Rows from block 7 of the encoder, named by matrix and row number. Rows with one number belong to one neuron. Each number is 128 + 24 x the weight over its row's rms, rounded and kept within 0 to 255. All counts start at 0. Numbers have three digits each. After the name is the row's rms in percent of the matrix's.
# gate: MLP gate (encoder.blocks.7.mlp.gate.weight, 336x128), inputs 0-63
# fc1: MLP up (encoder.blocks.7.mlp.fc1.weight, 336x128), inputs 0-63
# fc2: MLP down (encoder.blocks.7.mlp.fc2.weight, 128x336, transposed), outputs 0-63
gate.29 167:137176156074152105154158102123103124178148160102075135129100117109109160119124131090101123161113133089110136108122134115157136147100101085128161126123147122175152121156127125148142126144148101
fc1.29 178:140132156085145074145149116112093126156130140096101134140101135104111169130122114118099124152129126110094081100142138115147112165094124105132136090100130131159097144153124100130165108159150079
fc2.29 172:165120099132148154123145171092172125143126124112106105112159151181115108152088144059118123118115093111125171144089118142100140137140105129134160156124123149106172102145084096143138133136135155
gate.30 056:112132143140157116117129138165104106113137122135126129157154117135105172144148142131159164100165147163122161086137138161105118109170083090182074146150105135155137169166102129150148153078149137
fc1.30 057:102117116124127109149077114185113102148104113148116106173147133116115127155177109107112148142113180157135159060151118133156105116099114107095126152092146143147150162133110125112143162114156113
fc2.30 060:152095134125095089102105127113116153122111143130120135117122149150137156165117121128122072143149123095122153118093116152149184164073154107148141150134147161145164120115126101117136084100134159
gate.31 127:097135114136129122139139115159160131136097137117124116102137136139112063097180118138107100124122153119133102111134134110105143109146151123140118118174193136144113144098168113115111139152103113
fc1.31 125:132117120133143096115152132164172140126156124100109118093095115142128090117192146157109093134129107122118127128132096063107139100137126101162165130170160133152121114111110150116097151161094117
fc2.31 131:130128105143139155119151095098152128106140143140117139183118132152126119188102126132126173124100101117130108181147113099095111122136105127094146180126127099156131116163136103135130116106133127
gate.32 083:143101138149145138135113112120138125143161104117127141125112208144129121111145133141122119145134119141110128042123111121141118121150139142137136045131130116109140116129116112104155135106108130
fc1.32 040:180127154073151134100134118127090108092130092085114108144119109155102090145111139161156117089121134067099148137135127136133133112181136114122146185129140122160142120106123162135149106109098121
fc2.32 051:166155084132075122143121116124156093137148108139102138151141127136118102103151132104123133132061129121057118153144125098150135115142162174138125098150102166136152080164183173162128137090121130
gate.33 122:124156143108124132146137132116135129116143083114104123134134130111167153176110098158144084111173084121132130142121149156103134143124122132103166142131123147130139091198094150083161123111170132
fc1.33 125:151169122118115132113152122128132140132122135190140106095132117144158136117185170081094135146098113141161113146133118142183104133163145102106123142114110137106112123112118151132073141160102141
fc2.33 130:112155123083127110164129134161122104152098102116143118153133088130130110106112130140113143125112171118130142085125143118122173117100119124126104048115166107129112134136129135159143152121143130
gate.34 087:126133146109137143103152140129109141160116115116099120145148129148127126142151136118116153109084104140087145131153124134147088099158116123085099135108168106136115161115153129132123133147154099
fc1.34 093:077118139118127148102183142124146141113133154120118111135118120120143133119121134090094187101096138144130157142160132082172072108163136151108102130103145134124112161109154165123125125132139122
fc2.34 090:100155135110122110108149140118129107136137104120092124137161167154142116158106116129118159115146089109107135127113154118084111149111130105118100153099121121127165089125136129127134143112111130
gate.35 091:079147124166121097138140163109122145104159096150120123119174128127126095134127102165128090144153120132103141142083114146128137163099126182118155119123144144143138129152101098146147129091120128
fc1.35 099:102152119170167108118122127147090136092142147099150111129180107122105104125110168146152108123151072130138158151119121118117122143109109182132116129157127132143139105117104114112164083169135162
fc2.35 101:150140161123127135115152117091087144114148144103107108144100144104121124153166133086121127162116130155135111150127142147124103131140154107115100159115200086146122122146127130136103151124096116
gate.36 177:104126118173163121122097176153111128099105072121130141112131119138140144131108102158157130121180126144154118124081088102093151139127136170141130126138130161080141137109108113133153089095119112
fc1.36 172:137112147090102127112169065114157123137140175148170091122117139102116130118155163112105137126107131129097132100171164131143096121139115089109119123103132090116099127149125145124102149181119159
fc2.36 163:105110117151134126141077190138157120115112111164172146120111129116149114099160131133112089105178160121098131086145126156126128135122146134128139102111106194072110146089159136084123110126135126
gate.37 138:120132131112157104129125153164134132141124142153095082139124127152158096091117174108133135155115122119127163080141153117117129140136126102100180120140131090102126100131142146144101176146135102
fc1.37 142:144130153182106134132134140133148127121121132144141139155127102119128107180118136109161126149092148113125137132168125152133127110139106129136138125144094136096110142149153130156116118120125134
fc2.37 147:120103077098122108149116142156117143137095114141153130112148154136130141069127141183110136141154125129122123060137140092137131140092157128161136092138126170132108123098120152115112095162121148
gate.38 107:118140149125144126131103128144145082129094172124134130133104113142101072127104174088121117100084132147099178080087164140141129092149133106081124132124176110098120120129162117122113127121114125
fc1.38 109:136134126161115145123130089124109118148111102112115134082131155158073116167084111124143094109138095140106128122074161144097120105147145111120105133101115147129094148127145082122179083111136114
fc2.38 106:136119147111135118122129199178144132141132077134127115101141114132169117131129118133130124110183129090126129129115106133122185146092112143143140137180093141106129160104136146131164097057151144
gate.39 066:134134118130110134119109098162119110161128088137123087183137129127116134161134132118125168141121115131154129160133153142084139106110105126089147173134110158166132156135165178144130115137140148
fc1.39 070:091103079151092168143114121102151098129122125131158116160096112156080140162116126126101144134129103158161153130108099111111078088097084138113148118139120143140134174135109178163119129131144142
fc2.39 069:144104087171142153113120150126149115151098103143144132103098161154135122118139132092145104133114114126141129121104088152148154157123092106141171135121097146103127182135085155141118107063123171
gate.40 066:132092154148128090152187092142151119174097071148136104147107152116126145109104095149116093104118104140100172097148169120133161122082129138129124099158093135137121185159141103158135103139129135
fc1.40 066:180138147095154111188125147158167126095099125122121134125133096133115106162125082086114121136112132136108124086035126166105118105128108174113121147113154146080096114113138109116120135103147124
fc2.40 060:101120161148134120115117125125090110096135159120108135155168117123173114156156119145110150141148104132109089137127133158117117150165111156131134169195130131152163105102147098121116133113145155
gate.41 061:129118085103105138134132126151094160141123103100078096152139171107174129128157140124141116117098108116138161096140124121123160118101132074103136115129128106150161161137169183101127148130100129
fc1.41 064:104132138137157105158126110085110132151121130169179124146094119136114077122152136140104133174169118152153125136155105097094104126104135163102135123112105099111107106101104088121136154138140158
fc2.41 064:130160125142110144102137111157088127140135136131145116143141106097102123166093115152129143113163109153117087143122137093106079161111146153170111119125106120088065132151095132127140117135139132
gate.42 069:153087125145115128131160134150140133130144135143122096181140113122180090175150157113144115142137157074123158117162109158123118120168131154101137154140132104081120141157157101115141127092151175
fc1.42 070:137123131109123112126153149108100133117118093158166164120142153124084163080134073161110124103138124185136104143133128106144112122114130139163093105118146148115124106091086138129113120160119087
fc2.42 067:130116133176104157167076154103162148127179141160160130153082104090134109168119125121145116112096139108113102143160138133116117138165137129097112111144104130111078160121137109138115139123159132
gate.43 153:100143111153118145133152105112153126107128100102105102130182153121122138118164123116144122119143152140158077153128111152138129129121125184132103110140113102160132197123120119190142102106128098
fc1.43 145:116158097154112175145148096098148145120144111138096142109186138132112121120163127117142115125122123135139100167128128154158135097126121184151111126147096114166118193106128130160141114096153113
fc2.43 153:129138099131117160174139159106122080112117200121093120155118120150094117104097145121117101149076147097117163152105143144114124146146116090170159171101136138167143132145115163141126105129128098
gate.44 069:158108125108134133157145144125170120130113157094097100142108129138113139125114115117124119083104169166151079156071135099123071101101131115109127125115175126107085153150135155158147134133115132
fc1.44 068:103103130131108127148127139118124088093120161139110128151125110121101080122110118111116095141145110150098118191134137113110097177154171117136134128081102064108124143118154158176145116133132091
fc2.44 072:136164136090150134154098106129120125149117107114147150117101162110140127151124159152116106121126132117143160075101128129147138121111138134109120070135095165152105123109143132112151119110155146
gate.45 135:130124151135133130130095143140125122094087114146123126135092138130135133104153122165162127108138154181113080123106118124080120093093107132107139125125141087080096154097132103112172137099151153
fc1.45 135:123155135152136153143107143143150132141073121134118125142139116138130109117128126138139128099126137150138109132100125155087170101080114114094132166145139092112102122093164093130160158066174148
fc2.45 149:140123143078133139122138124102149098154104117110130111127148167126131144173101130094110100130129112108135158188115123155134164148118092129142111187157110115151099123141114156181134135103137149
gate.46 065:144135129167129123112120106123120124159121080117143116114138159130152094115146117138098173047106138128081144129130157123107082117150128167099126161094149159112102131154155126146141102096120114
fc1.46 070:134118101150145105104123103139140107178141169138139088130149119157136145170107132111147085119172071135096104148134116109157111123068145124152148124128093166097117158126136133155137113186138165
fc2.46 064:128116111114151117110089138137118136108117115145162112110140122105160160070144122124113132132166179116111114096138131153144109141096111106131183103136115101113144133122156151112128064154117117
gate.47 055:086107150176152123124118125132099150071146078111087089168136141113135125147104098105145176081132151145142142153132129114137116097114167126098113143130151109108134087125086128109113108100155111
fc1.47 057:106150129163147138137128128112160137117111149136181146120117122112124115130138123160125090147166117102099134155122126138094123137087087093142140130158109165175121112104173122097127129155128136
fc2.47 055:155134128163111053094075174120104146101106127128113184125141117113128136094136118142148089147169128130096123116141095163145169111169120094135126163110143139143112120110148137119120149128137131
gate.48 123:111152147097114079108157133115113093120092117123092126162142140110121111115106079134143100165126135150125140115099128154138147146171147112180034138130177172148119101144129116093129112100119077
fc1.48 134:116126068100149139160145117117128165108117098140150164155102152106126132113139096128098174101129106146146119134147152130125094111135082130082120151149129138162097133125142122129117100168111182
fc2.48 141:048140105107117137128151084113149096128127110135104111142129122148166138108106085100119150115141125145148130114158167108125077109131150064128090124126135137133110105108143113121136136128139108
gate.49 173:128152121073102134172146120106134158135149085166107095167126131130114107098104133123117085151158140145178134148089140104108138171118125154137133134126122086149091167143136137149089142134118104
fc1.49 185:142131126079107122171135136125119150094155079142114085186129119129116121095111144129103095127147135149171130125111144105113134161104110162135118100101119096121072158143117144152095149125096101
fc2.49 180:136178133109138104110139135099123106157095184123113123123120114135133142154112121114127099169118138127097170160108105135136141114077137100128151166135119091138174084144126143123127146134120146
gate.50 083:146104122111113115110142125126140128142143126112137113143129192112136133140145118128143118129135129143145125037142105123113124147141130147118143021142116112112142142135146119115133111113104121
fc1.50 043:126144074120151123139171118142165117131143148048142129085149082131131127151166147125129118188124117161095117110111143094155139117117112119111135105160120139116097144118134097106126142118146114
fc2.50 057:124112124122133115110149125152128141121157131084130118145164119174148119181115154119143119116160124134087144099094127147156109117091142091132145091116146115105154139102175135152111140171161146
gate.51 086:137125115186119145112144161093105088137123131105125162119096134092159076174104111100162136171110101138111116099142117130112123106140142138139199132151062129146116112127103111137136149153101139
fc1.51 095:113109163113122126147111157119087124099091131121120156119164117139118173095124112096110098154126148131114145132118133148079176111131135147187158162146135138122107103142097132167126135118141096
fc2.51 093:110127118147101108085133078099183140152166152147141139147153109169133147124151144157158130099152144141136130149131092146148102109129114107058148191109110143095131128135098135159130132122125156
gate.52 080:117129115107148082105095130132139150154107170127126121182125127104119160120180104159117100145148164086111133076157140127154110129108107157143111090164149151152129130110115145097141086118133096
fc1.52 090:118116121110111149148082106119142146187131111142101103122112147137124101113178160134164094155114129115136119155107167139144116139100155134138088104138145107146153111086137162136156166110167162
fc2.52 094:165148131113134128139115130119143148134112114128142166109117156133101114099129157090116117132163127117092154097140083168119106174120104144141174108095124128132188114120126146079146146105115141
gate.53 078:136115139147113128099131136125137136109156112134158132129104200128139146126134112130120114121114123120125117081155129131127128141135134118141138005112107105093130114145105146141144139142106120
fc1.53 028:137136092110136115135168126113137095076151112130146118134123141104098095132135097157145101121112136102109158131109120135135114137096147108133114046092119077128120127092110107127158105159064147
fc2.53 033:128135111147148104162121104123130141143091114114145101132172128119109093154129112116136124104191131141097177065136116126129132137102140152111130116131128108166145133155145119175122157137126102
gate.54 050:132127149108117104154085153177146088169131087117118137146127138135114105125119147102110123129107124137119158092124132162100127091105137165132118110131139132115142152101128125167130117126133150
fc1.54 055:120117130129163093142105118127119128079166120162144145093156107142140181128123151127118115155098131155107105145090130100169153159151079130136151095124127111134172146130157161126153118098133082
fc2.54 046:115127123125139132096148108120122092171118114102104140139095122149139167156101106156100149130135144115101115117106195125053104099109134093148101107097159145131128123137103150126171134134177151
gate.55 138:129098145138113118145105169091107129118121096159185076142146157110125089126137140148128092119152148117154141114117143104101133143123166129115161126133112149080118141134123148087109072171125140
fc1.55 136:131130116085105156168090149115117128124132137150112075136122125137143088118109149101131097170129159107176162152101145111106157166133150136119169149153093152116156096131108148095095113143115151
fc2.55 140:115139085084120153157126136107130103146122188105102121119095131127127085140133122079094131180112129127110160157135121160126126103128118119159147154119180160153176112132132140141123152131126128
gate.56 158:138100146145145114105140099151132132134139084117099127158133139100161169159114118113137180111129143139126063109163099107134068129116124127138098094122095093152079157091114105164121098107126131
fc1.56 143:144168123111153141137145080146147132171133126095088142172114120132145140181107118094128177150107142122158120155165118129157111145112123119146128155143109077180127109084113092183130153105122135
fc2.56 165:126190127087145123142151123133134092145097133084108103135169136168098109145078149077103112140082113114161177109110129146127117145093126122125146177140143103139147086167115090139128172140121097
gate.57 099:119127122186158144104131102128152136144123123165105130100129114142143091108116143181140125135158159130134097094092163100109158115159151147138090130123159121131122134130068099113156121119145154
fc1.57 107:090161101103103135134155114125143112110122160174116110161112113156161106175124137122082107111121114137106154099130147128111126123122133097130141126106129105125110090138137080109118144135117130
fc2.57 112:130089128126149137171119159147140126111142103137153144133129104133137095107135152113126105136129158101110159116117193153114165103127120139111135137154149181082153137088161104097130106111132094
gate.58 064:100139150097104129127096093101144099133128157095101142134128164143138118092122127088128113108077167109138100099098119166179149126146116119121158122122146175156153126120092138121135130107174095
fc1.58 064:114115148133144076111122110115149097105163113127095144097125140124149133100169116159148072114153148151113138136128126133132151146137108126133119112120157174138137143153083131120146122162159093
fc2.58 060:121140116101106141117150126145142121135176135115125136114121126159113124127079148075087140123104130154093112138101089146139107166122084169140130124110158145149170147103114122150140136096096110
gate.59 098:143082132101182101135167141119140151141098123151115109157154139124141130127106127098114149129156117116168128113100139109106148147100143124153097138145139155162139135119087112127144089130121132
fc1.59 101:147086125083185118124163152121115150140136100159089104135161144103151132128117143104096147166159085108139116128127109113112143141110113133163077130142133174137169126104089112120129095132139150
fc2.59 099:120170141105107108155131137101151106119119093088113145143118133145111085091110129096115092114126171134129147154135121135126175133145100151110145156132143080146125101131173123123133175096119115