A small masked image model, trained from scratch.
Model: 2.56M parameters, 64-pixel images, encoder arch vit, encoder norm layernorm, encoder width 128, decoder layers 2.
Training: adamw at rate 0.0021, 8300 steps, batches of 384.
Data: trained on regions of photos with short descriptions (Visual Genome), 101725 training examples, 31.3 epochs.
Rows from block 7 of the encoder, named by matrix and row number. Rows with one number belong to one neuron. Each number is 200 + 20 x the weight over its row's rms, rounded and kept within 0 to 999. All counts start at 0. After the name is the row's rms in percent of the matrix's.
# gate: MLP gate (encoder.blocks.7.mlp.gate.weight, 336x128), inputs 0-63
# fc1: MLP up (encoder.blocks.7.mlp.fc1.weight, 336x128), inputs 0-63
# fc2: MLP down (encoder.blocks.7.mlp.fc2.weight, 128x336, transposed), outputs 0-63
gate.245,115,179,195,228,213,218,183,183,195,239,193,200,183,200,190,173,183,195,219,187,233,192,199,210,213,196,202,192,167,224,190,172,214,208,199,195,200,190,230,171,206,203,185,197,232,176,226,253,170,210,215,163,173,193,175,185,198,173,183,217,193,202,172,205,199
gate.246,057,180,181,217,233,191,176,223,177,227,210,179,220,203,207,188,192,211,175,206,173,193,184,216,164,221,207,182,183,226,207,206,204,195,173,203,199,198,197,198,180,188,240,242,175,245,177,181,216,208,223,194,199,201,212,184,204,186,180,214,192,163,190,171,216
gate.247,083,198,225,228,199,212,204,202,218,175,236,193,186,217,164,228,203,205,207,212,194,218,194,223,184,247,189,212,176,214,242,191,176,155,175,182,213,178,216,200,209,214,210,204,203,170,196,197,205,190,227,165,204,186,209,195,189,185,183,215,203,194,189,222,201
gate.248,075,192,180,169,172,159,193,160,225,178,198,229,193,221,175,220,210,201,176,200,239,228,215,200,170,183,199,218,196,159,186,214,173,175,202,202,230,222,216,178,216,204,212,179,179,196,177,233,222,204,205,179,215,232,206,195,199,207,206,174,214,213,219,206,212
gate.249,092,218,186,224,155,205,197,181,176,191,190,198,196,182,208,201,196,177,189,200,177,184,187,199,232,216,187,192,159,196,199,207,206,242,198,229,194,178,204,236,215,218,189,193,184,223,181,238,166,190,206,187,231,189,197,231,219,180,207,218,182,150,215,194,185
gate.250,111,231,211,206,185,195,228,205,194,148,183,189,180,184,189,185,183,169,196,191,176,207,210,179,206,183,174,230,170,201,186,237,202,212,214,207,235,173,196,242,190,207,178,166,203,215,227,206,191,196,194,230,191,187,197,209,195,226,184,204,198,177,206,172,175
gate.251,081,193,189,185,215,209,192,189,212,201,197,198,203,189,196,211,190,208,182,199,219,269,188,215,205,191,199,186,198,185,197,220,194,210,189,206,192,141,207,192,195,200,194,213,218,189,203,198,218,94,198,215,200,208,207,212,209,212,193,188,211,195,193,197,195
gate.252,092,202,179,205,191,204,206,188,203,194,190,203,199,212,206,206,183,206,194,194,198,267,217,183,199,212,199,198,210,219,183,198,210,190,214,209,204,148,215,194,189,199,195,223,215,191,210,212,223,112,193,205,188,188,199,199,197,212,206,183,209,215,188,181,210
gate.253,089,251,211,209,203,215,172,166,249,162,207,221,194,192,174,207,188,181,182,197,234,190,191,187,206,235,195,210,200,219,195,223,215,190,220,171,215,173,197,178,185,165,211,205,188,213,191,185,207,186,194,184,186,172,181,181,203,172,178,237,185,195,201,169,219
gate.254,078,203,193,173,223,165,186,190,185,171,219,186,208,184,208,155,198,216,199,186,223,184,174,198,237,194,228,181,225,229,223,221,201,209,226,240,181,226,231,175,194,199,178,211,200,221,199,238,155,217,208,193,180,244,203,186,214,206,209,227,212,214,188,215,190
gate.255,063,210,166,224,182,203,200,234,207,219,203,192,216,202,215,162,200,167,231,191,202,194,202,224,194,200,197,173,212,206,237,186,217,224,230,209,162,233,173,202,188,179,211,222,211,187,213,193,157,218,214,185,213,209,189,211,208,187,166,180,193,192,197,204,217
gate.256,052,206,229,219,222,223,159,216,197,194,194,230,195,198,214,218,190,213,221,198,178,184,189,187,167,197,193,243,198,190,192,201,189,193,198,179,182,152,209,190,206,240,222,194,189,195,244,183,167,170,228,221,178,209,195,181,196,193,181,205,181,215,176,206,203
gate.257,147,203,160,222,205,200,203,207,203,209,190,196,206,159,216,200,199,217,225,235,225,204,188,196,215,200,209,186,204,218,221,181,216,216,181,161,198,194,204,214,211,170,201,229,247,201,249,196,186,182,159,204,217,197,208,202,220,188,176,162,176,171,209,175,163
gate.258,105,204,210,215,202,186,187,206,192,166,216,178,204,196,197,211,170,227,218,177,165,201,217,184,207,213,196,204,149,217,166,199,198,198,196,181,183,204,187,179,216,228,237,204,180,164,209,189,243,206,198,213,168,189,193,206,221,236,207,206,209,215,177,210,176
gate.259,101,192,194,194,194,213,209,190,196,190,184,210,205,186,219,181,184,220,217,198,205,247,210,207,210,207,200,195,207,205,201,203,206,197,206,192,187,130,195,171,182,197,198,201,214,198,195,195,226,120,193,189,206,176,195,195,206,188,197,180,229,209,196,181,187
gate.260,107,194,195,206,176,200,171,207,202,205,227,202,213,169,212,203,207,207,189,244,221,198,180,164,194,187,216,186,234,171,179,194,224,182,205,200,183,197,188,165,219,182,156,200,216,224,222,233,193,190,227,259,226,175,174,231,203,244,213,205,188,203,215,178,178
fc1.245,128,182,218,220,220,205,232,186,202,212,189,206,190,223,189,166,183,211,209,176,211,183,193,203,220,164,209,188,176,249,214,193,209,220,205,213,177,223,221,189,232,224,213,207,247,180,195,238,186,216,212,160,174,213,162,189,184,191,183,209,191,213,179,210,207
fc1.246,062,202,206,248,191,234,178,219,204,203,207,223,214,193,214,199,207,198,225,205,251,187,215,181,229,165,210,222,193,179,196,190,222,225,212,183,177,204,162,220,200,222,190,149,196,167,187,177,180,205,181,209,210,211,181,195,180,227,202,194,193,220,192,228,207
fc1.247,089,197,226,191,186,214,177,179,181,180,213,224,190,227,184,179,189,186,184,209,181,184,180,199,211,224,188,167,182,229,204,240,212,198,190,225,210,209,188,185,173,194,182,259,173,190,217,197,192,176,204,179,179,185,210,200,213,207,186,212,208,200,221,190,177
fc1.248,080,208,189,213,216,179,211,213,208,180,225,198,180,177,200,235,191,243,204,247,185,201,199,170,207,242,181,192,182,185,207,178,202,170,220,201,161,227,197,166,206,218,170,173,233,246,204,213,175,205,194,175,180,163,143,164,171,217,207,202,193,221,222,207,192
fc1.249,099,219,195,220,161,196,189,193,207,194,203,177,202,180,209,196,189,182,187,203,187,198,191,208,225,235,199,201,169,206,171,198,190,223,198,246,202,192,192,213,202,207,173,208,199,234,169,221,191,208,195,204,218,188,181,226,214,170,192,218,200,176,210,186,184
fc1.250,115,210,216,194,189,198,209,194,211,150,192,186,200,181,186,174,167,188,215,177,189,204,215,185,220,217,201,218,150,215,174,225,185,185,216,211,231,175,199,223,200,205,185,183,207,217,196,190,196,205,169,212,195,208,182,225,211,233,149,231,210,175,208,189,191
fc1.251,037,188,143,182,180,210,209,207,249,213,220,208,216,175,206,181,182,215,196,208,195,184,198,210,190,196,197,197,194,217,188,201,183,219,207,207,172,168,168,175,183,225,197,205,208,181,175,233,228,187,235,197,209,183,196,193,193,210,175,193,209,176,182,189,218
fc1.252,045,209,180,238,211,171,189,173,172,222,185,162,184,198,228,194,185,174,225,213,216,189,215,196,222,194,174,245,193,206,246,172,200,217,219,217,231,217,192,211,185,211,211,208,198,213,167,203,201,250,208,207,215,237,180,178,159,175,243,211,204,207,190,209,165
fc1.253,091,240,222,206,194,219,225,209,212,168,232,219,204,221,201,195,162,190,218,178,185,213,194,155,186,210,168,212,188,195,222,187,168,193,224,180,194,167,168,173,240,179,174,204,209,209,195,166,213,192,202,180,170,173,183,179,228,207,180,207,180,209,207,186,168
fc1.254,079,209,207,204,212,155,162,213,185,166,230,222,225,211,174,184,207,195,211,186,214,174,168,196,190,188,192,171,204,235,209,197,178,188,213,181,189,189,219,169,209,207,181,211,194,217,196,201,173,199,220,188,164,240,205,228,196,215,173,219,236,199,181,215,229
fc1.255,067,213,205,216,208,227,222,230,208,189,221,207,220,201,180,206,192,196,177,199,210,204,155,172,220,211,200,183,178,226,192,204,167,206,181,204,202,223,197,213,228,185,205,190,197,171,231,175,233,181,193,167,188,169,178,222,164,215,226,186,222,242,230,203,186
fc1.256,052,218,206,206,183,193,216,223,215,219,194,178,198,170,190,236,187,229,165,224,195,183,208,209,169,213,191,242,194,206,196,210,216,230,200,211,188,175,211,189,222,194,192,211,222,166,231,188,170,174,223,218,178,203,242,189,207,202,179,191,208,212,217,206,180
fc1.257,157,219,207,225,192,233,198,224,218,214,185,224,214,218,207,209,190,201,223,230,248,203,215,217,211,215,199,188,192,201,214,212,226,188,162,161,217,216,203,229,203,188,207,221,235,202,212,195,224,216,184,211,210,208,235,194,224,186,187,192,157,180,197,172,179
fc1.258,110,204,233,224,176,165,202,224,212,174,210,204,188,173,184,217,174,233,215,204,185,225,202,184,216,215,193,168,202,217,179,193,186,218,218,215,161,240,201,225,183,228,199,208,215,197,201,198,208,194,187,230,156,227,167,169,237,192,218,192,209,190,178,203,169
fc1.259,038,212,214,154,177,225,188,198,218,186,192,218,181,192,192,201,202,215,184,169,210,171,202,207,188,207,199,178,211,206,164,219,211,194,196,180,160,182,189,184,205,220,209,213,241,188,221,178,211,190,194,218,212,161,191,186,224,212,165,182,215,192,206,173,236
fc1.260,106,212,180,196,237,193,205,214,232,235,189,202,192,213,215,173,202,211,191,163,209,225,189,204,189,204,154,180,162,202,196,199,207,203,214,202,204,202,218,202,206,194,165,212,170,180,215,166,225,196,192,158,160,171,220,227,190,184,195,249,204,168,188,200,224
fc2.245,124,168,238,171,177,209,221,206,204,214,187,200,188,186,188,204,188,194,186,218,207,215,212,215,188,198,175,214,165,203,177,215,176,204,194,215,230,205,189,183,187,224,213,205,178,184,218,202,241,226,201,172,242,219,212,200,193,175,227,227,197,220,181,207,175
fc2.246,058,214,182,225,203,206,182,181,183,168,184,205,220,188,170,166,242,202,181,209,213,217,190,232,207,188,228,216,225,182,189,187,224,210,235,221,206,175,183,226,180,191,178,168,177,198,185,214,172,199,187,215,188,181,192,201,177,199,200,203,210,199,165,233,224
fc2.247,079,215,195,208,168,188,195,249,197,208,232,198,194,169,202,218,198,217,227,196,190,195,222,188,185,204,177,204,190,166,185,172,179,211,171,180,197,208,222,220,224,189,195,262,255,175,190,204,216,220,155,203,231,190,205,213,194,185,199,175,197,179,193,208,201
fc2.248,082,149,228,201,219,211,195,199,185,194,224,205,181,202,200,201,218,188,238,193,179,175,193,199,184,190,225,191,239,189,197,174,182,190,181,156,201,133,234,199,176,197,179,154,200,183,159,209,222,191,202,175,234,230,211,187,208,173,204,210,222,200,188,221,214
fc2.249,094,198,207,213,184,181,203,214,221,242,200,174,215,182,232,213,185,204,200,221,219,197,219,199,164,235,196,201,201,211,170,198,191,179,207,207,197,212,194,169,225,218,219,226,229,201,185,196,174,232,222,225,166,161,196,149,196,201,182,184,201,207,182,195,211
fc2.250,113,170,223,182,196,178,186,191,222,246,191,216,193,207,196,212,216,197,159,182,215,214,221,222,185,240,218,228,183,192,174,204,207,181,186,227,189,211,198,168,173,215,186,238,175,185,182,208,205,181,215,203,188,208,203,225,198,187,248,228,211,206,177,217,210
fc2.251,053,173,170,185,219,167,217,217,208,222,201,210,193,211,247,179,219,216,191,191,206,171,227,217,221,205,208,221,207,178,200,195,167,201,209,179,164,151,156,234,228,223,210,172,185,196,193,211,208,155,173,200,189,222,211,222,188,194,193,196,210,202,195,188,192
fc2.252,052,204,189,215,218,228,192,196,189,213,186,207,219,204,190,194,201,221,209,200,185,212,175,204,229,154,191,218,221,193,226,223,198,155,211,193,171,242,183,217,201,189,208,189,212,210,197,216,191,244,176,215,236,226,181,200,187,208,189,203,205,185,207,194,219
fc2.253,087,177,200,192,214,177,181,191,202,223,206,211,210,219,210,199,201,192,200,193,181,218,179,216,194,232,216,215,216,191,211,194,209,217,200,198,211,206,255,182,208,237,200,247,194,177,209,227,212,210,203,171,209,232,217,236,161,200,227,176,190,186,160,197,235
fc2.254,081,241,183,188,202,200,187,206,189,187,174,213,210,206,209,208,189,173,196,184,211,238,214,194,185,197,212,213,194,206,206,202,175,225,182,199,231,206,215,198,211,198,166,188,210,215,180,227,167,207,173,234,180,214,210,218,208,176,164,243,215,209,198,201,201
fc2.255,064,241,187,213,179,225,190,209,163,202,186,194,227,177,228,226,208,193,174,235,208,196,207,206,201,192,178,192,196,187,219,200,206,230,195,203,222,221,206,230,240,191,202,215,191,189,240,147,222,244,218,209,187,208,219,215,210,217,197,198,204,180,209,201,211
fc2.256,049,195,196,220,218,191,180,139,197,188,187,202,238,196,210,204,194,198,185,191,233,197,201,206,226,181,194,205,206,190,250,223,183,190,200,191,225,222,218,184,187,221,234,197,169,208,197,186,197,221,198,226,169,212,217,191,181,217,184,216,208,202,203,196,226
fc2.257,205,220,225,204,194,213,173,189,225,207,171,236,210,239,198,202,186,185,178,201,213,226,199,208,204,237,175,226,203,218,172,226,192,194,169,203,226,226,182,184,202,190,196,224,170,191,158,201,207,183,207,184,176,210,206,193,216,176,194,246,219,187,203,223,230
fc2.258,107,222,197,208,218,211,203,219,209,241,197,205,211,191,163,166,196,182,201,181,201,223,170,235,182,194,192,207,175,190,164,204,221,157,206,234,203,202,203,218,182,186,231,216,196,191,210,201,214,190,194,188,189,196,192,191,207,189,231,204,189,179,169,196,189
fc2.259,049,190,200,187,206,186,194,190,230,191,226,209,190,217,230,214,181,158,207,196,209,189,239,205,192,216,214,207,191,177,163,201,194,206,181,184,210,161,186,183,179,179,198,186,188,198,223,194,184,134,199,200,179,172,208,213,205,234,210,209,175,226,210,235,211
fc2.260,110,186,195,179,206,179,221,190,237,169,199,213,200,196,203,203,193,230,200,189,202,194,225,168,192,213,208,191,167,172,179,168,186,211,235,231,203,192,199,202,198,200,170,185,200,231,202,187,194,173,160,183,240,167,168,244,150,206,194,225,209,215,213,202,236